{"model": "image classifier", "image_size": 24, "norm": "rmsnorm", "layer_scale_init": 0.1, "moe_every": 2, "expert_mlp_ratio": 0.5, "layers": 6, "optimizer": "soap", "lr": 0.0032, "shampoo_beta": 0.99, "one_sided": false, "epochs": 56.7}
Rows from block 3 of a small image classifier, named by matrix and row number. Rows with one number within an expert belong to one neuron, the router's apart. Each number is 500 + 40 x the weight over its row's rms, rounded and kept within 0 to 999. All counts start at 0. Numbers have three digits each. After the name is the row's rms in percent of the matrix's.
After each expert's rows are labels from the 100 images, of 14848, where the router gives the expert most weight on average: "responds to" is what is common among them. Only what is clearly more common there than usual is listed. The data: retinal OCT scans (Kermany 2017).
# router: router (model.blocks.3.mlp.router.weight, 32x192, trained with AdamW), inputs 48-95
# up: expert up (model.blocks.3.mlp.up, 32x96x192), inputs 48-95
# down: expert down (model.blocks.3.mlp.down, 32x192x96, transposed), outputs 48-95

# expert 25
router.25 094:534516514570576518482463493529488509456413615424453540482454524512498489543572451494493471458483484484525527458466545527458537572553536559483427
up.2 102:464501533502440503426480500468497509435458456470504501465407491505493538490438512556543504534525536574487484453481441490490536400499486464424477
down.2 106:528586522486501454518522546482524563484524426497502455450518503533584562497488526508529483513513489439514530547480490492481447468455486492516507
up.3 102:506542507508428558524524492449502444532522503485456465494447464574517528498454474510494460579521455487531540580538473472478467439566502608543473
down.3 090:510525516486496414457492472556397549524510471465445631476509489477520551441568527553506527493506477418557501461509484526553527544477460463492450
up.4 098:528477510431486545529477519595546472500484548460498481476567447478490540484532452503522567460531580504520464523478477455466498530426514482477578
down.4 097:434471517500547458486518469517484496481527552543455458534444580506468486509532472475510510463493449481510450543457465473475500516516494515569500
up.5 100:537414543503514544506523511499554510569458452531504496531479491412498480546497592428574475459505472488559493519491508527476431510511497535473509
down.5 096:562468457470582463480533462580518515498500534471454527480553478487575449435480459598470529502510548510558506496434599483486555497519525486480557
up.6 104:553501549542489435480503498507513535540522513507492506515490525550469486497483517475508484470584497522493502475428525426570455505567449514513575
down.6 101:603466451452476427580510499485514525484539488476498513522497502564560426531501500535533511494487478449479454540495483436566498528507504420489538
up.7 103:497512569489495525500498479550494457540545466520439586494479512471593484542494474483475481535538479486401490472614480561499462533560483461531469
down.7 100:475433546534467455540515448527512492625504571550535598585501423550539554462526482513520496461489509478487553495468499446490443479546482487566503
up.8 096:471573441523524435481501516572470444528470462465508582508496494464531461545521484507481451438557543519562503537566474472479506478502523493500576
down.8 094:419447528504521463523526480474527494560497518573530478488518454529528409500537459478525503416481480538496531424549441463476491409513478454490479
up.9 106:510476551551467475520438501464386421482471572510499446547480463497430477437571483503529525483467499498528511545536433568531450571475538516464531
down.9 100:493499469491444509525469526421528533503524532466453587518468554537472449446527504400487496541550495474469516531494533523503503499497447549529501
up.10 091:530518531549481549523512472455505552498473537556520506428455478522519528504562466515579556473544520425440476507503451440520459456605559567514524
down.10 100:450498487517546462526510464516457592448547493489487469532465555466467507587488471503542455467522483561484480509454515574517475516516449495505527
up.11 104:580448471545554487512473518489537486525457421513494476477502543484500485455461509513543453458470468542430541472553577463567521509558430500436573
down.11 098:511544500500479518465480470506495506529558538522497486476547508494581481547585505520433542466571518411565512513516553439508498504459476448508479
up.12 100:475526483479508529469504462485499531503538441509541476481480482504437499555454541522521518513545523465447494526537491414520483490544516385476558
down.12 108:526502514501439500500542492475471549506394532486434509568469485514570554495514434456499525491498454425541530496502465454455532488509524488484518
up.13 096:547424498544517539498512513501517496491460462473499546559518602525494530485531497508454457481508485482559466510504451500471479554570433527544562
down.13 101:510508498537473498514482526507459489577491448458493517543543459555498489474498519475498576548518531520555520550488498482511507514514497546502507
up.14 100:474475536551503491563461546550440479504472525543492521483554496516516542406432468545449500538554581567527483448507517433458471397542457507473538
down.14 093:466470506480513444553534466509496413504491522521491514558523558473517538588519576475582469472495530499458549527514496493423495443533518478526521
up.15 097:459458507566462494523501522447478550496569500499494496537452494513503514499454491500533494557571511504476588509463457537478532475468496552438472
down.15 105:465503474491434484531431497456448481606462485479557518530474480433469478517529482513493583503529527454479517586511475513476512442556428507430496
up.16 105:497481527513435492427467532527480536536498455448419470543477437521507491472472542449475527538506553488521459512490551479493540586518467489520488
down.16 101:468529468489439494522553536513529549463535472476468526405483504506471519516493505566486512498496470434550561480468499574486518440474507502427506
up.17 099:507576474488487449532475461560550470482486604481541439459503545444515538508481459454480460561559510425426501459596472478453493588553576519530491
down.17 093:521468550586496499498483542451564483512547501476476434546556519477560552469466494494470542499574538486496387521528471445499467461496479463407531
up.18 106:555449496539510473504557487483462404545556499478490485510539481461475591508517463538486574626504468525577527485567523524487488417501470487504462
down.18 103:544564504505517550484442518467527473528500523485559481494544485520462466415537515495551553445500431484443515593516517553488509534476552567461489
up.19 099:503529489471527523467526445546541433546468568475544544498495508515498470430574495513526527476488542429532479499497495522495537516468502510542497
down.19 102:473469491516489522505563423444472484488558473478582464557566527476505496532527536451516467456467534563468505516516506503547469468533533429504563
up.20 104:459473540516474504469438487488517437519452560465488563487584495585453494497514551574513479479562462514492575537485406548502452520482562468526464
down.20 094:506473474515526492543481541495501474481477433588541491450477546550527501536515478442517455466435523498504468512497482503466530478536478516496506
responds to: finding: diabetic macular edema

# expert 17
router.17 098:492510437459461508519527436527549482455497535466472490532467446441461578564462513478496528559569495469480514522522518538453488538524556471541476
up.2 102:524430473515530479506438536473529462550472517478532476552494453489515462456470522460523490495583468532499528549493501557456411591524500429550478
down.2 105:465491514471436520476448446497556474607472458484461578534463398483547497428450466448505485544536497466470481589576450443483511520481481529442594
up.3 102:491562495535464464562460436504490520516481473493448519456534530485521471494473568489490578512541547535463482466493467431496535467484570519463498
down.3 096:533433506445534538496533463565413541489486407478540492501515503481505511442553540465526581502468502500456521452517480444442482494400540595514541
up.4 101:521471534534480524472522539542511490478460447437378517508566482431494459557497567457516500420535487547470515483560459505601522422519534498513441
down.4 099:512535504566563440561511474534553484518501506470519472525480543526498445483503433528471475524460490481503498472506574609513523509486516480439494
up.5 102:510494500479552483517438424475555540453490529496544492500490520495449536483538509498470540576461465456546499537496497493444466532434480471490521
down.5 089:432503422530472542493483564490525483503529473490442470501450514539542514599539507485552533482491434502583473465449471536458485510521549539472415
up.6 105:471555447493544522520544577489480530461458558569523495516441470499549558497436523513490492461427502477490450502472484518482569546500515526537468
down.6 102:485495488538460516488484484498502493562459527462515544503570529531496510478469418413461496527425523441474506527510476486495519496516459514463518
up.7 098:577452508453451470535505439402465536551521458455550534431511495480480571493461453512486552458448525546456494539571552564548485570539563563487482
down.7 105:429500483495519567449523479475545463506543492478519510515437490481498541555511530577502539480472475480522471492555477514488586509496540503458543
up.8 094:441503514487486537508488514490552523464465530569487500483550521480452489481555495493467473482536553601503468479490532465492495423482475460489554
down.8 103:498486492518500591455461394475527492540473528404439505460526556549520479524422438550502417503528478453458505505493537555500522518579524489548588
up.9 103:583515477474471448474441489548519510573430571514534488500516539512510466530443465509557563510542467605445401554462529466497447506516513524516486
down.9 095:499433445504580448528490514462451572454541512504594554511468406462506462496560487468544481490497526530533488535502403439454488525467481537492487
up.10 107:480470489478491459443501452488456487486504478520503517512557481495510418573506564468489444557475514509489557458523433492445549478477549552475477
down.10 090:557539506552536460451453457467469562502469486522472536508506536527450540482492486475485464525583522445483454494514474437499564527494561510524488
up.11 105:492576444541416509468496485581494464501501508458540583542507493499534439432536517550476480451405546568466456453520534471451447472495514520497524
down.11 096:545534489472497448483562548546486523465489409512570481492401489454493487532526542525544510465502461518607527501451486527471474446471535460515450
up.12 094:493442452526398489560492449504463485546590434506432472537443500527536550467546426476505460499548521485471469544498568490532427562478539489469528
down.12 100:531587516441533481535525572438595515508474481485553530480430487516571474559497449558501510408510501533483551422496536545492549540518478595573500
up.13 112:481494489574511511452440541530481534485471492518443518430493595505495490552553477479593468493507441417489458489442515525504479472521464514499495
down.13 092:437467462506452540444472484472471481472479488559455507525497431455550478521521472507453585517509455486568434543490475538548461471439498511485496
up.14 108:547545469518505450471453491490488542505570533517445589566561517611432517554526530552548483528540469509523469551554575470460484531474481469511434
down.14 094:490502430586452548501505497596565505475522471489470517469497539529487524515516514464472476579496460493495457500468475403469454566476534485528456
up.15 100:494443442499437496546489484447489485511512570483465503600471513513484433529453462560536517546439455531561482508534537492509438450459471440525460
down.15 099:441466537440457461518484469548561441552483457524448467514478471494552531481512484515484574485500480522599571508560415504470505531442545479490422
up.16 102:485445519465495507474564590501532437470497489567563457497502564524506576479479446444471442512443517490542520498530485440528502490538586534489475
down.16 102:530479460456505539505476487493523512494475472539468552447483470553440557475546436413493483455542456473476525546528538498452489457479454479439473
up.17 103:538525476550552527489546483507575476488603542490543517486515516430449454515513489521506517500503577521495582506470461477436474463547596501435398
down.17 097:536470533481499510490478532493522572483434537526507556485519524438538514461505481517602436543554501486530458489510496499528506443560446508483500
up.18 099:472488557496508520492471448489557479445514505423437476589457500498446539524458563540455538498520490474483558522495469467460453504461489525480434
down.18 100:567499488550494502486461544411481432465454456478454514437544552520472524543463504441569549488499506513557486499559537525403540515515530466476463
up.19 110:565520537530510547482494576499500465581498495532558459453498493487509522526517519552448470552546402456444523491536500474480562524464486534488500
down.19 098:499547525453413524476522468458574471481489562555464490514484555515473508531584451454456422485526502491544502457487571551559487532530448484529518
up.20 096:523476501471454491510462429497552507504505603535446502460455442502463518530495507472481477538524464448537512572542502525543493563506514476477497
down.20 100:531479521536445535511521588519553530503437528498493511441563479480532476485540450604470530470498466481431576474490482470562514556469515518438460
responds to: finding: diabetic macular edema

# expert 2
router.2 128:472509409578443539443513460448482505521497464475520427551535441560508452545457523506444512549542488526464513556478545478487496476482470521476579
up.2 097:568581495459534458483563572450490513484517466514569514579569555455460518522466539398535499478474587530459485493486499497448520473514473542588508
down.2 103:519462480485535526441537566499488464517459459488484489526507486467403481531471475479496480487581409477580490410485500475520504552514442529504426
up.3 100:505473461588587522504542499513492465452444528445561524538497496541533528466518484524483502505467501522554496511545534468548478456485483513467488
down.3 105:551478475537488521494476462557481471500480514446453542472460502444472395459535498459545478459436493523450443526417451523492530543535593502543519
up.4 101:495556527525462498514499473546529537507460508472458476469492467468502477387482566558449464510530484445473479491536504527476597513535556565443632
down.4 096:439489545491395503519527551541509540453541482509445442530498519453483506508515539535466509588451460535548513535565506467479545507502467534470489
up.5 109:515539494557506387505544438575530463452520471533529547439474519459537474434508497497524493509446559483512531556513593536568547453506493455493465
down.5 108:589456420510523534426508499467401443418553564444492532492536527509511569495501438453529456518498549463443448530530494499503480480425543489479511
up.6 091:554545505456482460468562456430498550527496458505551541443506493562459468508534520525457501536468526516517492527435520456487495548548503486481506
down.6 105:553501457482559565489517599523450531560523469490531509501518470463501555444454527483570541495435513570459539512464465535481504542447465561469438
up.7 105:512478448520468437510447527571416537598587551533514518448521451502496461445425467493555521492511521492501543489518440576459509485502553495455400
down.7 094:495423494546498455435471383490565522483504516474463452526529573508447425505556509534471565474542529509510486504413579511496541590514502423470470
up.8 098:440505592483480517589507561434450537515543497512524456504541441477473560580518512479494487530446491485499576427542511466507448510444516469496452
down.8 105:514430474539496484484487514471499481460420608529486536493518473458514457536468582579482539446559488515503551502417451495504490539481483509524512
up.9 098:518488538497500460474572434591485475506509506530521477440555392512452496504436440510542519437550456544535510502537470479457551500505423492461474
down.9 101:577458519439500521495491532486490482472505484518525513465453526476481490428497506594516499392527439486513525431499548498438557448570552511448563
up.10 095:481474465531510562610497535590505548478402489477489522503558464514489528506483493500563554438516537536562491468498474459526462502445494500449492
down.10 097:461516552498497561545568507497442462468556484528517464498479523571443515513501493501485489502501514494445527488601505511440487530497499427527437
up.11 098:569503484509494468497459523462482544478460472448503488484494488571497433487522509560524445505441516558535509505523516487456567533520502540558549
down.11 094:455484524443537504476474480448547567492557514519619473521479519485431553571468498502412500498549525469511466465559538507559519489498507532481489
up.12 106:474594480474531528585506521468463541570554522481517458541472491503601535498608519482456474570525509525509522433484558567502488512457518548462501
down.12 100:512578553474480495503525580469530561446471544552475587505564563477593533488479482517445519496467541487527511511501445473524451537515516489492455
up.13 097:443507516556474419527432490505555522451498541523490533435440498573532510531569515542401516564523474453434461498487529447507432504454449524529476
down.13 097:449422498416502497508472498446498581467484520481519514527499481509491565460488489464467548469518484452503497458571441504470496554516540524496468
up.14 095:544497574472481519490450437488514517521492520480519478575482446494516490483528541452562424540473537540503511490533527507427532512494450516423522
down.14 092:483498524530523496481442485448492518478459473475398437494512441437458479559473491508453473485500460508501519518521534549462457419508523528477435
up.15 107:529489498588513476435558475569538510466559513490505454510482470554418478480590523475482464554533516446497538480474491519450485522492488518541440
down.15 098:517416492432458424515516544508537511415545555511511474508543471493468514457444583541513581451491503547552516499576505535440535486451512565538551
up.16 099:502499491500566568564541523504461482510522425407583450416507566537493502479401490491508455588512461477498475477460497540566431532450537462472495
down.16 107:462466507525559486502431503460557450519463484530539458473560512480433440547487446453512523489501537574498565448472524529495476384524498518505538
up.17 107:531482500544592545497502511474521435494475517501517500504464450432468592515502570587531543490490523470440454502563474489531505413470483448474489
down.17 100:558491502491464546486435504411464453572605483471470501489572480518481494501502536421495517519543528553497561477529452507531429497472518501457552
up.18 107:435444517504527523526494528531447540498490469406481517611455529472517447564566458487485559526444522540505443439465473512462507457426485538421461
down.18 102:511521543542620486431524424466425518425562509555434499556554539554472465541507464477557501520456565459502548559487484506473504506461549543524533
up.19 099:505459462572545430538541506415456565547557522523496517502409478478554518509509505494497562439523531479475551388495471463491475487502429504552530
down.19 098:521514436443526483496538562507433478488486476501485577420482500549564516542602536487486465493535501512455523468542517586490538540500580456522503
up.20 095:496497544482508552573553467555493435461550474480516459464506526479545523488562494482474569547517472530538523439506445607414483533482548513441538
down.20 099:541531516465426441468414541447532542481471453488512516521531554524509486543550508500490459513483416462495487562485552535482476480474498474543579
responds to: finding: normal

# expert 20
router.20 111:558524487529526548530519534491464518502529558547450448565503445513558542528497520476403434545456448471475415552495520517433537475466512482464466
up.2 098:468500552384554505475526490481505601460514564462550560501527569550472454468564511483474517524511540455466537511534585524474545501475444527464490
down.2 109:476517481442544447432499513511533536540389439491559480484526479476506495540605484477533538464536538483499527524454441490571515510508525476431498
up.3 102:512403475541376500495433534510448513507507499482527413537552505487518486490451564476506504453471437457481552515499501471432499517500464529416577
down.3 100:508543435526456540474492481422493525513499463495485513478493522508478488543498492484538562499493528437474517489489528417459515457451506554497541
up.4 094:498500463475513489514530570453482489456531511539542585473553530532483502459553538543465442468520464470446482530566401458523506552469485479527486
down.4 091:552483515586513426434496517565521544571522499431510448502511449443514483487458525526516479450471472499491611534512518494559527442553511561457478
up.5 093:534605512504510464578521450560435465564517493494422500479492520468472509553499437492499532463527476494560478511499525548505515509458486529508453
down.5 097:600498479464536480542561505550507512544534560564489504551552553420452450522452486501504498568528504467497497474499578442449483560487465473442466
up.6 106:551490513469462533581511520456548564529479558438496470451518548477513540493525436508481502485464524495451418466485419541518464487505442459522481
down.6 106:465510578523519467495456558539474529564598556501479449545457495481489486522438515466478501471493493431526506505494517496485509537541445498461500
up.7 098:551531501487471520450467476517505569548504489472447527489546484502497467470471548488513500421460481433513462459498597426472447528545508418497528
down.7 095:523520428507441544509505466545476486442516495481472474467514539500516449497511518460485450555521503520434450541435560471563541430425521526486438
up.8 106:523511449510453580452453424481550524571546523520506472513452483515449488501574516466569525436586531507477591516479471517560568463543477534549493
down.8 099:561519451527541519427492451491482475490419518581473421437445465506477429490483521515503508464509512512550470496508476436518514529469427488472479
up.9 100:458465515468507483505502461519494504444463488474556504560494486566524521452524487457512484524526545516529563442422445502526494529542519552548496
down.9 095:516538453458449473438417542397450489532527477543495514466475479515481512490497470510506529527544527478518576541477465495477506465440549568598545
up.10 107:482472500535535418503529507519475449571602505508455517493469467515507531525427490547544448457430545524518532522451586452529496512483490602453437
down.10 095:456516511534484465487518470506493473542441440434517556441555602511465459548523457560493432489556508489498552452479447509531514522478491523517513
up.11 095:578446486459544479517514380488509551589497540554462505486470462447516534548470469427484448515417540544522495501490553505461443473484486562556546
down.11 090:502465526561575426487481526478573503484433484449485516501498520501405389498473456555438463503511457481532525525428468590539536425483494505495562
up.12 105:494449527483509475582451470506463475470522440484496423473574529462503525514523489521518511496501456502589548516454545468468448455479417437503469
down.12 095:516462475457550478526549474454499520430583520495500485520544406492555432568451583453528486539467491493503507444467552504544484468502478495550562
up.13 105:492487454496548498552485521521497526493469490471496528447512523529574555495478509526505594391491519557458448472533497456495528572550546520561512
down.13 104:462427500443443461556537490487473564481492510509493459509457495550422481502510535539564511609448474580471428505479454504512507578481496541518472
up.14 104:630510479507489485459494412474462498503397568515479459480490554526550440540536454469520488553486415505478462507469555500573494503477538492423609
down.14 103:529487527487511481488454509528478522501504490443479529533456469489441537523538530479504506569445533492540496490495557434480485454524422567558362
up.15 112:556543491495444542491586501509492550540492555482421520496530527482530573479506476518490478529471553419500498589530442512456441479517490445512461
down.15 109:467488439515574473453466465461497495471463477486529474498541520542465513427525540482515493466565579438471548438508573517509558457562515415494590
up.16 102:486505480571483511517511435479497557494509516456521482512483483501509491546481477483499488487506473461502486521478510458524443560506479467443532
down.16 095:453440458518505463575428586487573548477473472523424536573533516560466558464481538526518519485514543487455562543523440522487545529431511502458512
up.17 096:486507527518432495480485501487484538521496515579502534501517486518472438519520499574481467476602507530546508459494515484552539490537470521480466
down.17 101:456501545497472532536556486409519512514535496482477505445476474526466442540553468509443493501491505471522514505520472486537442578586494398487566
up.18 106:546466537565485430496531463524507488407504433561511571488508506541499525429488381474447530514493457444528483516539513519433503534495519443548548
down.18 094:527473469521482479563429463537399496588456462538457425501540544512492491389467517502533502494489482469486524508453456586507522535488564501565537
up.19 106:442538426465470460540502514556579485457572492436486461493494591574544496524578632507428499457465558497468502461461519563520494481473499546418508
down.19 098:486506517459446501475538513526447444551513480424498469507508508440523502524510551557495406549501496624531425451525584504555494471533492423528511
up.20 103:482507389560426478563532439532579527478453544578464547523500516474524519515521480488483517501502505473573566507562521482465497512523465516451531
down.20 103:502488576475449528444506554437541457470496448469434505520450506460538511549451538446496447505370479378495470449512479552427445480488462558577541
responds to: finding: choroidal neovascularization

# expert 15
router.15 089:548461488530536549453493458449511455485539563547450451530483492534511599504415450539516479495478417503498430535487463495459542567503508432529488
up.2 098:506454531494431608512482438475509466492504493489473482512514484572522517455492461514528572460578541505474482541450457537521454505502448423464541
down.2 097:421495527490570544494553542471522428457560552478568497471484515543472532454479548548473503521468448586504502541503539502468543539505485474549498
up.3 101:468552468470493458468487492460495485599506495482475558576392523501440539458524429528472490504467473552448508419499571542506539499461464493503484
down.3 108:497564542463485569490464491426514485525561504482502431470483532504517520461459524473441558500421442525542513460482589501508470482440453524467596
up.4 097:463576486519516520505545480478486504505454448523498507459587476544473575498446465427419483481500501494461448515494471468545509501517498485508487
down.4 099:527475491452516495511486490460462569479557527503545438568409512491532601478478539472528501449518487547524462537509508569419449520531458530511502
up.5 100:561501503516533505474556529462505529510507492491604467418582489481509496434505476590508528510497503503501412557554487512474458505439512499481481
down.5 102:537491502463523475427446470463541464457535451410467484497462478528490517545471545491572500572532543588461517490525442547465485470495528482466491
up.6 093:441528508492490443501542469492571497528552534470475433518493406530412475509547488513502497477555545496478540489475533512420510577551557484498517
down.6 104:538535437500531513462497447446500473522480477524471437542479498585509418543410490482544511505429584504494466529581454430488564498532431581526513
up.7 098:467530515489479494540579541536518503458567570473517568517503458486574517445552524504454505504525550559453505490552442499568475454551542498503475
down.7 095:507497516589431491461456429458494506513496468529547508454464407514494394538523569506441498468472496530487515443520434513506467543533494484557471
up.8 101:548601408483497476538462479515546516538498537498470533488488518507456497537470528512547507515469434509468519513522405438468473468474459511537381
down.8 098:468558431536488517555527465476552399574471452436559455495543505470501535494468475558521560477501521478510520519455525482510554540505542577535500
up.9 093:481551485519442497470573474453524479542466451519510588432568482534483475503519470452522471560517462598466528510480484456422536476493501475494587
down.9 105:511423548509495487590452467528393549468529370516532474540534529530479551515531493511564489516483465554533517466534424523455384540488513529550450
up.10 098:558505527528503503549436485494485560460559601490413495553494568522459532545489573487503478507464438502512511561456529523515562472522542492548530
down.10 100:506513488578401575509516517619543532560495564485565465564505494506518461480488497535543513468565483474589510472494516547528552558482387446531457
up.11 096:458510534508574412500467443531501462552537566435544500484478571501476457488495448550447500452525493548508480506531506456447504514439504445513512
down.11 096:547535518550585486499607565461588549501476460544444491496456425433502492505536476525577501547515498536510521550524488545574510523509511549496531
up.12 106:497552476526479532486533565519554470498493512528484523466420497508572502486478429447492463488545536491579568556540474499497479538573490440507528
down.12 107:537494556487553583549460480516577460559507518585520453441509503518509522581478491501499486484518484533480480478532516479444484443568556436482461
up.13 094:505429463475491520532473493539526530496541473510478521499623538450506559477432529540522516445524513508498535589458453508505473544502466417494498
down.13 093:493514461478494498452614489518494501487497526461516439509462424540517507461480539512550505485512449450520472481484469495402567433489465519512507
up.14 100:513490440457517550439530505499426503542515514536494468478446544527495535514490474516574552534519518553516542537551510495562518492460540488482513
down.14 102:449514457561454543560460501491508570532526563453513529488522451435551492450454513515451503416496479505532517506511466540528525526522530523527560
up.15 097:531519519462529476497474514553466460418528517510540421484467524428478553504490509465526523490463459468478491453469451496486555470494485491449525
down.15 099:519521504500515512521538490481420558494498491544459517499554461460453450526468480488501557476476488409564514525461561523504489471492496473541508
up.16 086:447507467552520524571412553540449481473526471555463502485497478572398448526483425496535506521522549547458463514507492496466479511517462457595491
down.16 100:480467501524414470494484491461503476483455492546553504539510512555498555476545475469484470476424530478523492422512526528520469475524520490478547
up.17 093:472557535497520491537536585495478512481491520535438477446549597500540515454477480575506558458465510527460529519480449495552467610501522485441549
down.17 095:515590533467525547495580463503499491530547508566455528537552506490516516563476539524501526454469491444507485528543473406459466468443491510523513
up.18 108:496471399490538496477513519509520539419504530532514486510487435440487508483478535510483453492428510571463480485462482538511514570568536485482477
down.18 097:459456510465457465434479516479563506412477428531402503432423512499513530471491453541449489495463481404534506471475467510495506503506545468597504
up.19 092:517526522454469529516509483484576547516516536544553519411517476518467474505537480517570480565515501573517471482491533547435522446549490496459526
down.19 096:547567510508489546529473544422579544535485549543515454490514472607462553548516467519499450545481562432552542530436519483502545502484504517527560
up.20 098:500470473524488526472466522435539480544540544556459567575502444482508505512485483574526578601491534481447491495511491511479561547424487455537541
down.20 107:428529504468426498497509507433541538546491488532496487533503564434510478472473418497481485441552562501481490474539465546559508496520456488463499
responds to: finding: normal

# expert 31
router.31 114:489493440529546521526478578505540451458543521479494478520543436466555572563468504531483522495482419550502439439517544500518534519469554551496497
up.2 107:521488462479494441488444555500464490518545534439535517483507484475438574444539503488501493500500477488514499458509425539488485518531474592506422
down.2 109:431512467459446500468544525547542495514507523472508552599547468436547474466510493464486493496466477515429513454556556531470457527505395501490482
up.3 095:494574463465541500493493470576467509527477469460499448458422494452435474499441501523487509492500458514416552406454501485562465465488479524472435
down.3 110:541597464427441477477500534427408469473466548521426566458445557487523483459441470432505496516506466481508512501519523537583534488531449469550507
up.4 094:496486455531524444421482515430477522502459544546481531533466517520530540523455528462554488544518526470508495485471485476462466413448529476553562
down.4 098:478452457466544538511512470493485486467492519502523455514433548490505486477523504575526537465602464449484425504513521469515537461519448495522440
up.5 102:455601486444502442486462540475425490471486473432515497487544517518500506526544611436524534507518598493534515523390471516533540520510471536481464
down.5 092:521487548497475547433551475434538526471554561522548560438527524485513454462479447484463550538493490529516514507543480465419432442567507576474544
up.6 104:521488461528479476529450473498403501485492590457580468497455531506553504503512424496511477501408455544420526509462444523526553468493529588461532
down.6 098:517558531530486498533504525479502451549549457515497459453457460595540408529463557507430535519521446526525503485467491542502479471528547397430475
up.7 096:506535514488524544554572520527557561482465410522482503531502410525579510515497495482423504493538477501438462497515492500530503462445494532517491
down.7 107:490473408475502494493510516481565493587508518490486483495524474518504547542496486519505490565416496423531619496493410505461571576433493597564514
up.8 104:430442516540516480513477576496437559512511507510414420444437508537555471536460516579497429485463481521496454437499467537526453486546491516521553
down.8 096:569464537514499551495518432477469490522486483530464501514528514500496485545524448518499537518528593586473441490529440530467553444478496427449475
up.9 103:428463428555522472516445528525476524548452515504547506540523497471561469475529540497413502558464537429491537501486450522532450396491549468431455
down.9 091:487481567490472551519479566460529466483511504497508533549458477489545481504505496548490499491409517461501507448503446443541554431524451526469455
up.10 093:503483448472536556521503493447511473439481434487515586485540494489533522514458462496522472527480424477540506594477487492503478552569509511509482
down.10 098:517454436468498464501488507498457522503502573515408521434533467511413444526462460518485488502570537557526497510518490496560478498494531528553487
up.11 093:465501518446413503438408461533533582461468528524479475530412542536524435488419516452555396490511557525527528540527561494486475548499504590507523
down.11 109:421434556487552479504544531528532550496536447580479560516455430496534469456527524494511458522463469468431509416486481560542460448506529485462514
up.12 103:456477465548492451458506489485450478553510420573496481456487511484465489542494570468471409529479488517454445539455527512445471444516513527553468
down.12 107:534498516462483530439502443494522459468470510494469468527558482482522504525499564520423467448461509547531502513558425543555451493471510478497481
up.13 101:507527500496531449496521545491542431471508529530502464508457570456523452529576548505476530549507470463485487456477590564511520413501465468565578
down.13 100:535522546489480500494481498450495431478540509490565605458410483473586438514510547526449465581464513489500432516464525484531517521512526512471529
up.14 101:425483436424485557496492486533526533512554550488477542481523450531511482561507434497453455511476532539524492501468485525526426554501487508469479
down.14 096:555451456520507549570576486508532569465524494532545491484453491493526515542470504494526508487443548457521534469443519497459511530520436620532461
up.15 090:503564465488439473519442522466466553471466445475507574537441460556567519498461545502487499494540485481481449479459556502520492559448546501429451
down.15 103:516458499520623533591432531503545492527535518490556525504459497519507484506523518492502506499531515527499451553473541560508517498589509490542473
up.16 094:547561586497441561506423484535512492499478516493488511516531518485569463506477495497529527496566541532470510498533488469453490490465535457491518
down.16 106:494461466508450435535489509457506509537548481535474469539455419471461544421470460492521511467496469524530511453562505489508502540435568498510524
up.17 099:544400532461623528437487473456523491520422568491533487439518519512506514561441487477476542507516457543563545466358490490442487486490480487495473
down.17 104:553473504447489490545442607558444454443529478497506566517554513534492561503464516502504521494493491508520480405529528538430434488487534509492516
up.18 103:504450466499500512466495510547529459445501508478411475503512563580474488486475498557546551459519439516527467450445464490498479379502495498487551
down.18 106:488430514421524485458529446471494491428509427531467526538494485473440503382476516397424488521490524575487457467469452477520446444460488514446429
up.19 100:411530503454485461473587502537456556450462416504519560481518542506406521527458491526510525532516538465479482540482499488508520555566507430472543
down.19 097:479531432533487526487423517544565512507501529524498498502451440559492472529560485558505579472541491458621522509496456514592513486556467539486575
up.20 103:507452451512523483462447426526517534481473548473494531529560521506492508431493477497495438509515521481570464443511425553537471563474496567537505
down.20 111:482500526458509463509558491437528468486520576483493449485468513492516537430462463517444540527563491577452521480561520511443495431462516480480445
responds to: finding: choroidal neovascularization